From a checkpoint of a small contrastive image-text model.
Model: encoder norm layernorm, encoder activation swiglu, encoder patch size [4, 4], encoder depths [2, 4, 4], text encoder layers 10.
Training: adamw at rate 0.00074, 3000 steps, batches of 128.
Rows from block 6 of the text encoder, named by matrix and row number. Rows with one number belong to one neuron. Each number is 128 + 24 x the weight over its row's rms, rounded and kept within 0 to 255. All counts start at 0. Numbers have three digits each. After the name is the row's rms in percent of the matrix's.
# fc1: MLP up (text_encoder.blocks.6.mlp.fc1.weight, 512x128), inputs 0-63
# fc2: MLP down (text_encoder.blocks.6.mlp.fc2.weight, 128x512, transposed), outputs 0-63
fc1.197 118:085163140145133124116161092118116100157136111142119142140138106116087145100168133100112140136114137150151153147136104158133152152152103152119093126126125169154117160150130128129103150113121107
fc2.197 119:124131109145133127136144123115123116166139146106096155129125077110100131088137086095127173159098101138110129102117126145130117161099102163157111107100177142155128131145115147129123166087118120
fc1.198 082:109140138123160099154141156140125147198173098112114146150105103119066114104173118149095087175142111148117128116092149147091138101134092104157154129143107140138152122153119151110101131117124134
fc2.198 085:125076125158131121095154110127161129104139151114115117122140091137163132131129153112094126146113153127132112169122112143130089085143098148131168150153172147135094127173116144166120136135119175
fc1.199 085:131152103136112081145159139096136090172135105164099136128109117131143115145113145159139136151115147109099159130099129148096143121176114138135121093102148096111094126099106138113109143162124114
fc2.199 086:092095138138110142147112128122105098152118138168122163103123168081130140096161168138129158128105093102119104101103149126145119105120139170138093144136146164152123083088122130133128113100100155
fc1.200 095:085145087112124159106150111139110135139170132089075160156139122088095095114118111112121097156154123153112098111106131145101104134144157168170170112138126166181167135142143121105113145153129124
fc2.200 094:122116121089105135110118142094147083152168146169100099165123085144166157164102123153138133154085141100153132168130171161096122113143157110152092087114112141109162095160153108132112146126126104
fc1.201 113:088090104096112156143137087098166091117153145115151112172076129149119140145123125123149087143161146145147132119158156163098123127123136110170117088129121157113147105154139174144134105094133152
fc2.201 119:105137103094133144129109153127121094162128103140113131139104126132150140107124096114144093094166152130128135133135176124139164136122144116167154062166092091166108102155103093094120119137121141
fc1.202 096:119122124137122085119104091138148118164144150138103157161123101080127103096159148150111107113166173131147149153121139121083139137158107158116129133113135167154168132146152113166104112169127111
fc2.202 083:087134128092152123105127130164161123155158092138113118099142091164118093157114117103145168153142120143109080151135124141094103118104113137126133104149099094124107131165152144136136155134156166
fc1.203 084:115155083140141099150132131125127156193118122147080150158100146131087085140145150103164123106130124150107139108125169127091135120148153135096152139099150136141106145114168154144100159096147154
fc2.203 084:096140087157177154140117164144130107098098113099132171154137156121119134166152165075156141176102137177117147126153084100109156124161085096122131109157124111144114157107172149137107108121124131
fc1.204 102:090147101085162180106113103139113114120107149154081150113106129121098080129121115134091099168131135145094140141104108167120115141145131121144143136128108118122154096150135157082140150117128131
fc2.204 101:137071121089181144146102137176179121175101130114092123127092100152143105124110132120145147154179142143121116089160125134152108111141161142087096096100132132171118121136125126080110102128177081
fc1.205 080:110133108143143118164165074150136137188134145126111096140112113119160154111116094114134144164162134126085107110157114115082187140148134092117128133143086111109151100164148142132137126142142154
fc2.205 084:165083151093173112137102098102123103112121106140147126140099143160164103087144078091109116117108143100165128145125157131089147099085109166106126127110127123111101159145135138119097159138118135
fc1.206 100:115147111116130096110117106085120134179109129106144139136103138082130101144102120154130114120131125148114110112091161146079103129141128131135111125155106111100097127174092171124153155162089129
fc2.206 097:106115073148091102110153093123146149094112172127134133152104118089116101194118111138094140160070151167118119123125166136162125102136122117121154147156117132103136129136145160161137071132129154
fc1.207 101:071141145108141183147084134084149093122134109164122112138107120107127124162138090147171134134146146136157118175150133138079097110144122133129121132101119102086144096139142116133126100147136176
fc2.207 098:136107120148140090085129089133154146143140102136089146137112139155147123181077172129132112103090131107104138139147136114157146160129152151084119123107127131163153162149149163127111137131153119
fc1.208 126:137154143100137125127152123120113081152117160158111143138120133115114113149136155165133133125151104102145158138087155122160181095170162168120133124107124109107106117141102139116162165123127113
fc2.208 122:140160178145138151121156131097127099095175090155167097126126129099149148118141099157146133104106105169159105129137161148111159126166091140125142125164168171093089129110096142175125105114100156
fc1.209 116:116081062145099123182122085081140109107139144136102145161069143126118122123119150097155091138146096121110124132151161136069137131120106118124090100131125131097133101116137139138168101141150167
fc2.209 118:117109111085103104173096169089147093156136087179102123119141162185100115114122132109172110099179149133161120156140143132118148129123103102159156087105125137109152109118151118141150126136102130
fc1.210 094:102129093157098128143117089129126106151142135146135188129118069152120105117130135119141088122136141120093116177079160086138148117130124159087150162162101179113133133118159131159108157085095158
fc2.210 101:170113139117116101111080129102148119117139148152131177146125098155154124153119155093158138135142087112092117132159091121105100130132095114104121102134120077111153086132141095136110101136121164
fc1.211 103:116144123143068106171133107132141152136129133132155143163112148109121102092146143100110086104132093109115076176116141105091097180121127145134116131085134141109155087087128135121132121085125148
fc2.211 112:139139101172080165166141107134116141087095107167115110123115148093102132156115075126158147089097116113123075106155126157135091130150081090146190129118117148093142075142170122158116138130108150
fc1.212 091:110116143106121125110112129114110082174172092159121134107109132113094100113173117166113131122159166142088113107092099163118178110118087143154113110112116142128111136124101154155097128111116159
fc2.212 096:135099128153130073135099160106120145158152144151108119131128139146144129112140121139109136164146116153105118083107099097140126118124162127094131155110173104161151107114146095171157147126081085
fc1.213 126:071100102092163090160128131102115144125133133155135148123074109119125122076160094102145104129140123135136141123097107129108116126138143100117137130086112167144149142109094161139157154129131114
fc2.213 118:091128128102141104176143162128129170095150134093117148142142110140132119097111139094166112126132122178147116112094096085149130131096134141128155144100151153099135124101130118161081152116122136
fc1.214 097:159130087147139129124112141112166136118128118153094108110056135103128122152131127153112134120118088155147147133140114095072186109162102150098132146158137125118153119140133133087148100103081122
fc2.214 090:163177130106096164165102114102144112090137086115147123150156151148112125161083126100120120137115138111140107108145091148167115144111144161134180095113128118102127118109159084140101117153162142
fc1.215 120:151164126148109094092125107084104116154115122104115109138122134113125111123146165151099142147084133128096090151119101187128151121168119120108145168114116101094141102138094101120137109114090099
fc2.215 119:109141129111157117103125182153121134130092112157106146114138126158093141097169094078112134083129109150085130123140072107162169136109130151122132132111102096128118151102123135136132155180115122
fc1.216 094:085150127104149112128074145089179095138172083154138114141102100104101081124114089151144099152178171126149124113121147138110126109131144107156130128086123149149109153139099137144116116166135120
fc2.216 096:162125122122110097102177147163148123121096113154136109138127145117121154169069123147123099150098147140099131162131097133136103155135110108088142152133161091125096137087106095129109126145160105
fc1.217 084:086139084131085124128164145100147119162171115116138107118099120101147100169142106098134161138130109161103115127092162119101171135144155118158124116101155148161139125162144104121158113091086086
fc2.217 086:101162158083132109152103158109115093126108129126097136149157144100109164126123138092128137137119150124173117110092120152147122081145141118151098103147111126096088098138098136137115148115134127
fc1.218 091:095135115138167120128097087096142115154178127144120170133130143149090142161163153151106116170162152174109146145083111156123127142182111159098094133126129133099141102125156114107140106153096118
fc2.218 094:140144142090102113172071103107138110091107130119106118127130154116139162135101153152139116117115126121099090163137143153126147094169155124094135176165108093084140094112144135126143180166134159
fc1.219 089:077137081120111135108092099153125146123149122144099168103140098079074146117106133138142102124111122131130113100075157107102165147164106128112168096137141122099138160123138149125167156120110144
fc2.219 086:111158132125132126097108166138155153158126126152158129118161102108095130147158147123139160132117141118140131110165102118085132154132120120097119156167175110097109118106111143110134101108127116
fc1.220 100:153131134110143098133119114101149128131150087158084124142099127093066133101102110104163133156154124129130124096145126120070147143147155120110169148134121121125121148151128094095111088099122146
fc2.220 098:120118159150109105151143104115143141164148126134100082154139166101153165144155139105139122166119140116122171154096134139176127076153107112134086129084140095128108109141110179121118146080088147
fc1.221 101:124159128145126157110145145112098142174134137098102109094102101099146127153156109107138109115102119174149154123100112107082139172108085165120112122087149168159127121108131154140150142114145151
fc2.221 086:128124106120146118115161147178111157158117126177105108127102120090107121126142165154133141099108140110095158098081093111110150134126135143103097125101132128133133162130142123150167169135132123
fc1.222 123:122070144087166127128139124130143136183152172117126114130131085115109102115128120127168164093110130154118124138101147102129090132094149102139126114151119104194131126143165114083153107142137116
fc2.222 124:154066147129144135154109165158137142166076143134115100157099113121146125117107116110171127135115154108112143127177109150171094133119136124115121122106145085123115105118148113088114103142143118
fc1.223 086:141158091107162108155142120098145119137117107120165125131136088139088075119155161096113118091101136156164148157118148096140157146170159134157093094101139113160161131170109112144156157115098135
fc2.223 088:125142097112133139151121145144119102095163130094111122087103153121097155155174129111143113091158113134119125091154122171123134152095103093164117101151130152095114156150112136117114132089129154
fc1.224 106:125138129092150158109125134106136117123132132164124150142125106112102100113134124136118123181153094136144118115155160161104116115112147133134112142119099172177155119131161176136147143120143145
fc2.224 115:155141141134138140119155106108138165097140090136136158140079170155147130121131104130123148148115121116165113169145154116151153141157123120079098177091161116122117160133122078083096110105117140
fc1.225 085:145138106163160111113098113087138112166150122171147144111096096120074121118103143161107100107149171169160157099149128126161139116111122133120096162093150097143170118098098128152148087129091136
fc2.225 082:133134165137106127117158143145107159127125148112122093106161132115085153088110145097147130110153130166170100175139101117154103141092136170147132118113100167092139114115129153132124103104150103
fc1.226 138:143169137160106124156150104130143097121114126085137160169114120093136155122167111132123105108117112114112168135092164165155145103170160167123152126117145135095111128124134119152162154126106148
fc2.226 135:142153133161113147119144112101172085063140081081161126179129136133114113135170119128136090112102098146123122133165128145156145092155126136116141125091164121124107097145122148155148120168116125
fc1.227 107:123130149097125098123098118146108147181155177102096105121152107103120110093152166091108136157151136158134081120135100136093104151147126135122084159075170121149107117105141093159098117136117154
fc2.227 111:097144129149116122097117106131115165156122126152124094111153105141114090146160148112130082156098149121088096097154112173089126169129088107103167108156124089145122138131135148126083134141124128
fc1.228 087:103152137111156132135085113074146147151170102085141117122078108148093089130177097144163115122125141139136117188112163112111087111166149145139097138136144138112118164141134138164126110168136167
fc2.228 093:162152160134147174158154154099084125121141126155111131152111161158120116117142099156123147127171116106125166123155106145087148097142147116160102139151179116091109114150150149113151104128179140
fc1.229 093:152116104114128136137127101136157135127155120112106163150088097081071132148139137114146090162149161147154095112089111100095167137151116145130140113118161110106113165134080119130149155146111098
fc2.229 093:140122103115108138097119123138138138079174144126139089146131116114102125101179159094145117113136115124127112094162117097132114126141136164085086102109151117194102147164129137095080110165110135
fc1.230 121:141137104127160152115146114162156091141150136097116152127125104115113074078127071167132127153169119140160133131135161146127143113143147160167134154114122147148137115181097141106156134115114104
fc2.230 120:157121143128127108135105122124133124076147135112147150142103169121136128140125163136166098110103091106155094139130122156132146163143086147074129159069117126125157153107161133109140122137080123
fc1.231 086:129147126097093144145085103141137097128168158113131108096132105140085145100157129153136087133176173125098169160086135122116110158150146132120158126101141127167123127156163142133121120123099161
fc2.231 085:174129159092122139133116170114133162158132081163142154089129133087098143092155106112130142123117112148134137094121157111103111134110125134156089083100167154153096146125091087120141161174130121
fc1.232 091:100170108095110170131093102144171088128129134164157160150081123135122105115155101175121093168147135150104115106128147103103122103161140109113123111099121135154132157103154120164108139152151146
fc2.232 089:124106151133110086137097138094095108119102101099142126133097106129093144118142134121111165095144097113166149129102084121170143116122099167146133152143115107104133107108157102164085092140165144
fc1.233 097:121128080133147116095132129131129136167133158155083161142131095133081099125164148146159097154110110109095101115128105134121144158131153107110137165089103138130143113106111143120072134113139123
fc2.233 101:121159176104093167129094100111149139081113156152166121104090173087130131128116146113131169134125080137122140138119135106146142142106112144108104131153151102147080126164167129084138164096133102
fc1.234 112:149138105155091105101118104120127105152101144085136111121075160087106116110147115149131065113140112150103105142134164127112142083179120141096139155097147131131133120108142120144125115110128154
fc2.234 116:130152097129146144104131101128111135117143125096099116095107140145168097153142161093094096102134136162122093099127134101116144136140129127084134153154085168137152156099105150171101129172126110
fc1.235 112:117087111120169156106125143102131154107128154164134143116128146130107089146141092166125117133100196110156125099155122157106116103124090105156097104159138135139098097156122158091165141117117111
fc2.235 119:120149113120160116110152089113164088082138096168142127130108127084153125171137134160138134165171144128152156159153121154100112096173158118121129132135170140108111102178132150130110092147101101
fc1.236 104:092109097136107162119124131115147117133143100125117127107075101134125085128120108144133117112155106102118148122127160153120163103125157153111139127127139144140095135124122159098123150166106157
fc2.236 104:152143111138129145133140134160089133083127094166133154124121110126104100164139170126157120159093130104105115164151139115147123164104084114085070136117122122164112150142110133102114178148116128
fc1.237 144:127150119118158140143124079144092123159161152101155150149119105069144085096122127141138101122147080110102115120136139157116143120141130108099155138142152138140136092150144139113142141113109107
fc2.237 122:157130125113112137126094108145089112059095099135163123139163151136125133107143123094167132122111102113144136113169145170157102118097108146124127172084139141145105106158136138066140125129136137
fc1.238 094:135103112112143147133163136134143097106114106094101125154067129125087065145127098160144133167168142085097137140113113176096144131147097155140112146145165146128107098107152114113141091141123115
fc2.238 093:156141105171147137152098154083182121087153122098149135151139142147127123108101152125163148138107102125133118110126121147133148089163124099137125145132107120106174112085124126159173166156142163
fc1.239 147:141129151101141111102155105100173112096139075115163130108119134115116107159127129118153103144136157150165093132124134114148157144127120130119159085106112088117140095114158126146103129149085135
fc2.239 129:108098164081103147126125093142130126109087133130154134116124157122143138101103104152168128105120127137163096105172133137152094155113129123129176128114147143079105066135134129103122115092145129
fc1.240 119:106124139097101126151105130139121133194124158184095160106139088154132100108107151157163136105119130159109132132119126141114112113142131102157132108131089120163133085150149135090144103149125090
fc2.240 119:167131119115147116126135117140128170072087092141150110127107110088127154129102132100110145136094119132085119115165110150127115157164093149058129131127150145146136097176155152101145121160158123
fc1.241 110:117128118123138126138095131169136144149149112126068109136147121155078132098144134146075161113150139094077134121131082182130162162124129137140139172120147147156096114141099084095129136126145155
fc2.241 112:133103128104109097152106185107163118170160086135143117167089121156125126085173155162151108103122171118155143167106116117156135094116126110130110127121148102168120091119151101124166151136107105
fc1.242 084:110125128149113096164117087088138090122140155151135174099137099145115138101163148138106115127132124163141144163153109107080129156156117156117124085091104164119134132168145146113129117140109154
fc2.242 080:115106118155143113154133119128090104127137152137095156117087138091101132156158115140105094118151105096124107106149140099100166110167140129089143097129166143129148159173123108107151114167157131
fc1.243 081:142115142137174121127128122150094139122128136165080135117113156152119106153140112141126072107101139103144139104101110112079162145139142146111117131127123146147162144137149131120108144109099142
fc2.243 094:160165146133091153158137152123164154135138125102155106119127101087114164130101123130128150167126145156159153160158104102137087129140127092114107157163121134081147106148143104127109100103096165
fc1.244 093:120117074118114147140079082163099091122124094129138137112121129145076084105117092156108149153157154154093159144075164107098150125143136130117114139110095143101146173112126105120134120132085148
fc2.244 091:111144160114141101096141167156087163103184122132147140129155087122117097089125110150092156086111147084134084101153131120128162113121149123162105138174169146101126138103129104127082124135148164
fc1.245 097:085147098148122110105100141108105091142160116095112118126122153156095109117125152143146147171165177117113138132153141130113132144157157168152131101134111120158148097126098126109153106151130141
fc2.245 099:081101093093107119136158164160144105145149113094144118115105092154099097157155102152148110105125107169095097131128111100105134148148140099126172150094127124164117130143096153114162113130108117
fc1.246 111:091101140141126123105105146157131148150146116122119107120124115174051099139140099121109125153137178110131128158151114168127134143123135136111077136122146131161095115148145105099155078115099139
fc2.246 119:120087145136172116154116124156105138149118150159130104161086153131135157111133155181115084166080133148156123152134155178146132124190162164115118113099172133145125115128127112110133109088081166
fc1.247 089:139155070121091143099129124100103157160125161127111121090090147132134084135141093174110129164114114125142096183081141097132128093164103134148163113133131111129138114103116107142116151167117145
fc2.247 081:105141129140113124117147103159136095095105090160127151167135170106107100107143101144110134147167160120116120130168140172169094128142167093167153136139124112153099110112170102105167134093120133
fc1.248 085:084098051149114109124098093137122118112152152164126156119062136107137107143144123125125135160160120152093119134123133136082140141124141113165143108147121137143150089126110093123166154151090149
fc2.248 093:175159101144129147135138144137143122122108146141101097120160129122114141122158159103124129179118112080148146096181140181159143136105131120083149139152116147156130118111168115072081113117151149
fc1.249 100:082121117100106144147130092108138082161121103125143139098083151145129080096145112161157102183151106127128158159129107124124126145122118106156100117120107147167133127153109147138166094096083099
fc2.249 105:151167134154143147122099154152150124103090127133143135144129155101115134116090123149152125125105083129107102127112143163130123157158103169074176116100103081097120102144098158110131089120105172
fc1.250 078:131129102134081109115118146117119142158168135130085103104094106118122145113112126159099098158128145104138137144132132156118145081110124120128155128131147134182130143144129107143171100093105165
fc2.250 087:133163150137148132145092150157142098100099144173148093120153094110157098118137099101096166130104143130089126161084149160098144114137151163108165168100155138125090140101144164112141133137179128
fc1.251 096:085158125115145133126133098120131148141128145130138168131090103088117114147105152132107103126153154143111137173111106164125166094153092128104141091103137123146122145159146157098123145105077149
fc2.251 098:131095131111118092144090160180116133112091103142131145091118092146167154132078150104146171164128146108097148107139124123100093137134166116105122124118105157159086113171141156076117153134106107
fc1.252 118:138106128147099124113142104116129120139133123097132115102122113134115139123122124167128132139104133127103087178138089135113177126197119167083098167086137110095113160097117115132122143078086143
fc2.252 114:122154165134155137129097153121099134101103148130099128116160135090150151109119122128166171097106105123094109115159102152118113135134095162116137101114140152124126140115170162159088099182111145
fc1.253 089:135125135110156081167088119075150103131150083145079147127082141128088111155144143111124105128155131120155137105093118115110172141136122105108109128152158115141140155170113133130142154149082143
fc2.253 081:125102135067151157110162106114139124158131147111142107099149135098105141165105106143158105167116130180125151136147096147167107094125164155145109122109101127116084133127144105138146157157108124
fc1.254 092:123103073117152146166154102111124147129187117099120126158073083103114114152165128105118126177167124122138115152119100096106117128156138158129147111153113106129095097138142114096117140131143156
fc2.254 093:171132093108118157148146141095137124145161111088088173136101167136136110157136151102113128111133148098114091157136107140138092130121149141147125096170089152132114098135158107130136160105105149
fc1.255 118:140128074119141094160145133135103135183172127131122191112145083073155117097098069104151104110132114123094117102139117116134125151111153136126129145139133134175127110150128147124131143101119134
fc2.255 112:155122148131116101136134168125105130109082126124146119146164139145152136122111151115161119123128117093131127124127159126161125119139112148118146156115082111138078080181145071082085137160100140
fc1.256 079:102129077170133154114109144151165090148139118098117124136115154093128115173174109129159145097148167129114114134096167150122116117116094164142109123113121176143107099164106084117130103094123155
fc2.256 088:094096151084095154102109167138123099106136150091127114137121099105106108129149161119135107164112134090111102118160134113104116165088141155087106154160147162158108101131122119130144117164147088
fc1.257 116:125135109078174117144117107087131113144137116136102114148105141111143120133132138179171106138136182135138158119072143159103129128147171098133094122139080102135174137130109127169172099095114129
fc2.257 107:112169109103095155148165139107153084134124119136138094163085121129086124126186069137144126149129110096152107115108105110114158150160178139156167125145129123130155112118124123120117108118135147
fc1.258 124:109143120119171162140129126112141091123109112146147117114140159081124116167141074128108144190122132131132112120114123178146114114141100139083132136109142126138121113114115161141114136114113114
fc2.258 129:106104130157108146151116111130112103093109141156159108126080145113143136097083094170159118087081138136142135132147162144102147130160157132127177141097171088129104117112156134145147136134107120
fc1.259 092:096134097126097145142121103150092126169149135142086126092095152154086106119161100110111137186133131145147153156163165114111137124137118153110102135136163163115128114125106150115152090094110142
fc2.259 094:123118120156088119096092170164163179101102131114161107160139091148168105114142135146154141146097103119109155142118134147174150119151162164085118101133140141146105117154146121127155178164123150
fc1.260 092:085156139162160133124082125113126091140175121121127156153097126104073104156137148154142100142150181126128111158128132162070137109150093151173150115139150169150159122136160106150143108148134109
fc2.260 086:170147168171161109117130135121113118121107155140108132146150147158111140123127147093160156151167149134103134166159114124155154093142137149094086114129160116124166109144088118103146133131159140
fc1.261 106:158147123160104121153131137110147098144162144118132162146145144109057099083131071145146153127147107097131108108153120166100130189130139097139135105150117145126125116108091114150111109133098156
fc2.261 112:171122104128116098099117122137132141105154115128112118121156153114132146136135123108152112118091100140141093155169106150157168093178105113088115132112112117098098127063140133115129169163121148
fc1.262 100:093136134121135141164091119132129126173134136143159160124077165114130121122113125107122114114138145141122097163111164135110143154158142098106135138144123139098159140149116176148122135100117171
fc2.262 086:098143125116098121127143173165126133152093132126080104153107115149164168131083144131108142140111111122112087129144151091148088127142110099123117155144149125100151107149118088096131101098105141
fc1.263 087:156154089175155139160089102082167120190106084082142125105121121133104101092170143112126106141114152113119115177099156142129134116143154113106143115118102152164103146117122104113162116105092120
fc2.263 093:131132135134101150141098159097133102102112123164130165120124128111137129163151147104093164151159088105116123163156110136142145138147160111159151131102121094100111101138116099126168168156135101
fc1.264 097:139157100142141144123100098119093111122144144119166128110069099144135129144151118154140114162163135109081108131133124148110153109178129155077159164153127118121121108112132144145160123102077123
fc2.264 089:170118114184126107135109170127106171138161110118091144080160114114120095090142126125134101131155149146132139101109132149149120141082127100104125114138100139122109167110155102112082117148164180
fc1.265 111:126132143099105126141107125160103124134168127090144152118132138149079078094115095148163149150175118148152167134093164156110137147137146139180135103141161156171098129137140146135136073112104115
fc2.265 109:128151143137105079123155104126121105105086108131161132105156112112162154158084126162128118114115116102116091101148162132161128146141156106089113149121080134111167136160140158139131111148110109
fc1.266 119:124099093126105062118115141133137122201119137102089131103128139152125110109105115126139120113172166124117092129124138102087118168111129122157103120150123148149114127117082122145091119156142104
fc2.266 123:126099113097103095154080159133104154179147115137117106131107145146144144106093103132183111125128173179100088140163130112110123162121136126106116128097153140156149128135114164107128138122071166
fc1.267 104:078140112152138112122094124112098166145124125162102156149159108144110140120117187123122141098129134128121084139099134119131147127161106113132123128120091159129122131133089119120133137111066133
fc2.267 104:146163102126144113127081086127147119106157109112139148122135100081128132166173175123100138159148072121091126136131099147112125083158106173092129123130129125119134101147150122142133145178133108
fc1.268 090:161113105133146101159133102114101106142126128174083102155078121091080120096127091093133097148111132145117128133136092119082106135128158113121138131131111161158109144117155159153163151128128158
fc2.268 088:140139138148140121092113147145160093093114088102140130121150115108090107169146092104120124158158139102121129117126137120146101120177113115154177129102136151109121152152117112108130079132130160
fc1.269 088:122121093116092091137118103135098121175141103126114165116132100112128123151147101106104136110113140156133101102084163096083200116166158136151116104143108113136111150147125165127128134163096101
fc2.269 090:153147130097104119134093164103076126111121136110089124111145151099158148146126148163116094160130119089130105138156178117116131151180109143072125115148108110144143102146107126081099122138152105
fc1.270 096:101169099126144130117112150116104083181118133125097097104096122112121138122172105146151081140144124151096098155126141144139127131137132107104142131122103123108100122129104141168127129090090134
fc2.270 093:137142118123160168127124133116134132121123135172127093151121156107142090127163172172090111118129161134143146155117099140118112123103125141138115134144205113135140156114121149123119152098156115
fc1.271 100:091123090082113105181146143089164131166147121131122116126120131158135118135125140125132097091105149169141120194094130142092137135168167116112131130118110137164171165121125161139183134101081107
fc2.271 098:125143107103112157108146106108162086161146105128117147135086159134132141151159085093144116150151148128127123134090127160125148091125168154158170136177126147133143097148119171094168158113147134
fc1.272 097:166120124142130131145117132148122158173161173146079132094091127162165123127078164109127122135112151106091131145110085116108106124157143106135105140130133120122105155130106085122111151163114115
fc2.272 107:140157098116126140113138123132119107126158113132086118138152138152158114130148114122088089117140153119132119163107106125098132079184150120100079143141118131143118129136113137118118185141097104
fc1.273 083:112158067113144083125121070098133116151167109159155129116103121126143135168145159129145126116183098155118139179158121114132161131168158151146106141161098103117108124139094094145157123140131136
fc2.273 078:119128112137127110130156146131176105136111100103108130102110112101113143123109170111095154164170090118140095094108150098164113142108120090109104093119086155090098104132099131139106124178144125
fc1.274 092:104099106137123129130103137100094090132112117159122131144111143135079119141148149155107081155164109121091095129088141129128166096166118111108129114163126152157142132169108093090105081140094115
fc2.274 089:101145129129110138098121110092107117115136116102087116105122132117138082153162158130162129107149157112098085144163085115107145145097160156119083153137088120167124100127082088106153168162089153
fc1.275 083:091131094162136139139103130147121131167134113131112145154070130091097123121143143147122112153103133178107092103142112157083163157122144115115106089143140112148149113101108143152120118179144134
fc2.275 088:134135161145171109146110152116152096170100092147097128094134146115130139106123155133163171102123113104151095133113078130126086133162107166151105140140102121167148127139156117110168163135100155
fc1.276 125:098114119092098161117130110143107118136140095127147123142119138164117058162128141126128155138149108118128140095163120143143105110109085111106161135137137126123085075176145138118143144163150107
fc2.276 117:131101149126138141097149117123150122099128118143145130113116153136109114160130158085088171178152128072107127115151110143112107126090115156087145125088128124144093126158141115127125123142121137
fc1.277 096:106133077087097130152097126148136157111158151162073099145137115150108111100151152126175156146121111164152110151148092109103154110152108077128122106154126116120131122119108124116123150127130118
fc2.277 106:105153075128130108102119116121132140122146108129134138154135150069094135182154119095125148132136084109145117120138132134155109134128095115110096132112134124136141131146160121134156093124144090
fc1.278 084:143112115161126111146109130094130155160120087103086100171097103117125131140113106097107093122143155125150127148071102154075114087132127122124109100128158118140149092175137106124111112117094158
fc2.278 080:090120153090120134155091163119160103169152129117147110158119119094144087094141166109099097142138156102110171167165154132101104119140122155147140124092143126129153138085095111119154144104136094
fc1.279 089:121123091134158099116106100081152092165138135133118151142126112131108149158171141126159078168135103168089136140096105143075121119115132157159093115153116137166160163157122113120127135117135108
fc2.279 086:104152089089150117124139160155149120119177156145149149153098138090131095162152136167088145096103137083132150118162092112141107121175097167117096126128120142129117114116135145129098127151128150
fc1.280 085:122141071122114105147149132154129101153124130105150118098110094093114136138176116148120142134169140166102128116149102161144144111096129169151096135146126118153157130106156133137171089147106141
fc2.280 082:138151152142105136120127120113143138119146145122108134161148122142132123141115091088108156105099168107107104139137126122129169120149161155113165119106096159141133159091166126094088152099164088
fc1.281 095:096135112101114120177104128093158088113131122107110115129083105090133150131150078118115134134171101154150115154127119147132155144132120149108142108171155115154170160120133110097144161114085156
fc2.281 091:152097128133153117138178102105141094155146145133094106120153159151160088153164125140123124102120100142147106095109090147110101165145146111124125149167104160105117150135127158138111106100152129
fc1.282 089:143105129123100106094148126097140135149182125121151126157116118154127083103111111104119122132106120111106133161097129107092122104140153093107133141134133139176128130121117105158087124154083098
fc2.282 081:086129127147114103172129137112177149142101092109133146118166117165124173101129142134102125149142173084092170097105139123179106130152130149096145103135154129093147111110169163116141132108123147
fc1.283 111:153137057126152174119132138084129137126167137140112109106088137094152090139149145122163088117165131135111094115134132095124118126108116100134137093124133160106123148160109127161106126122133090
fc2.283 114:150138148148113110138143114168138149107105109119130120080119080063132124141081069136112119128147089127119132101078125134121090123149118132146160137112122106167093085163160109112136109115147099
fc1.284 085:147115094145084126138100096147158130171132129122137147135099150131111099110161088104147092158142148156128097137091148140128173097109154129102116121122156136136151161130151111155121085104129119
fc2.284 089:092105102143105087144103155100148137105115135108142119160134087145107125100157116136128135121128157175092095148097118139107108172160162101136090137157142139166153096141116104122098163128137109
fc1.285 086:151151106148110132160160112157155151146131144111150109163106113144116088147121125163168146102097175159137148136098123152162135183168137090114133111108120093173145127111141100122109164175103128
fc2.285 089:165139116148166092120094112141149084095133112139113107116092096102117111114157114098173121148123162157100092118096112103121137098118170146091099142143081114153087084141157164104112105161135119
fc1.286 096:068159082135125092150146094137157096144124144163112153123084122134122118141122147131155128145122176153136106121116124116099194117102148156118143144127169172146138146134138091099131138168086132
fc2.286 094:144132119143165098138111100149128106102149136151175087137144149105117104170080171093141115137132097113126136118134119141153133116142121110121101143145120103114124087160158174092133145088096102
fc1.287 094:103110109125151147106149121073110114150129109096073118115139136142095086123126095145156092167110131107151108174089110124135158161187134145098160147133107139160137162138094171116132150159091158
fc2.287 100:104122137110119084120127102140145162141118083124110115157108135139106089140103130140125139117122124116152129143145167117129097089131108138127086156122128154160097145123111114113111105105121107
fc1.288 074:129140090148118104106086137156105080136161102134142152118097094170111155115167122139178108150146176117162140142110119163142128152167100143145126127111122099126100117110110151146144158110078129
fc2.288 083:136142106096100136127092129145128136166117121152133104095150156123135123149131162110103130098163110127115101101169152093092158143087160125117135151101096152139155127098151138147113097157134169
fc1.289 082:137161082120146101162128148105082148126120104127100114128108100107111089121100085104133115114156109112103086152147104162150119155174136131147097102104117153134127149159128170120157102123093119
fc2.289 085:100130124139158120138117126124143161157158144105113135131150147129099163164166175159109124158140145116103162134149085151125118142140093110099105127071113116162118110162133107108088137165154097
fc1.290 097:088158090141098148126130118125111162152160096143092098131105082157131118153151149127129095151117150161095100108095109136113150115120136109101104152109142127150142118090132141100133133148145104
fc2.290 108:168107100084123103084111142131127149098150108180138110127139126150123112163111110155148146177133111119101137142146147146171088103170096135096109136132123163128119144184151113083141114129113111
fc1.291 088:135106138102144089114069145094121143160105141168103136137077128133115147117143100106133090116116144138139145133083111153146137152162109128135070100161108098133170103107141125146153143108074113
fc2.291 088:100151132119141131139151138120147104164153116152101161154127118147141158175133095109105143123130133098094160155101130163161135084142163124113131082122143183105157083145130181153145113163120129
fc1.292 084:102135071136126115135144139159141083150134102114138116144102102139113095109141149100084153162132137103117144098110172142095116126113103153124140125140122137183123120137109115152128086090132124
fc2.292 080:116097118089130130090146126173115107067105141173149106090093120097116120147158130130104103125119120125142115140160166132170139107104147170154140102143153076152101110133124116136139096165144150
fc1.293 105:134143139096125155168158149131132166192154152114120118114131128119135126166116161092124102123142150115101077149103147149132129094187107110139103167117147161145131117106129139114087119125085152
fc2.293 109:157160137107155093107116103112154164140141112111119110111142147092110106144095144162148154135125112112089148154122080157119181079167150127103138111147112102155141160158121121133127143154100135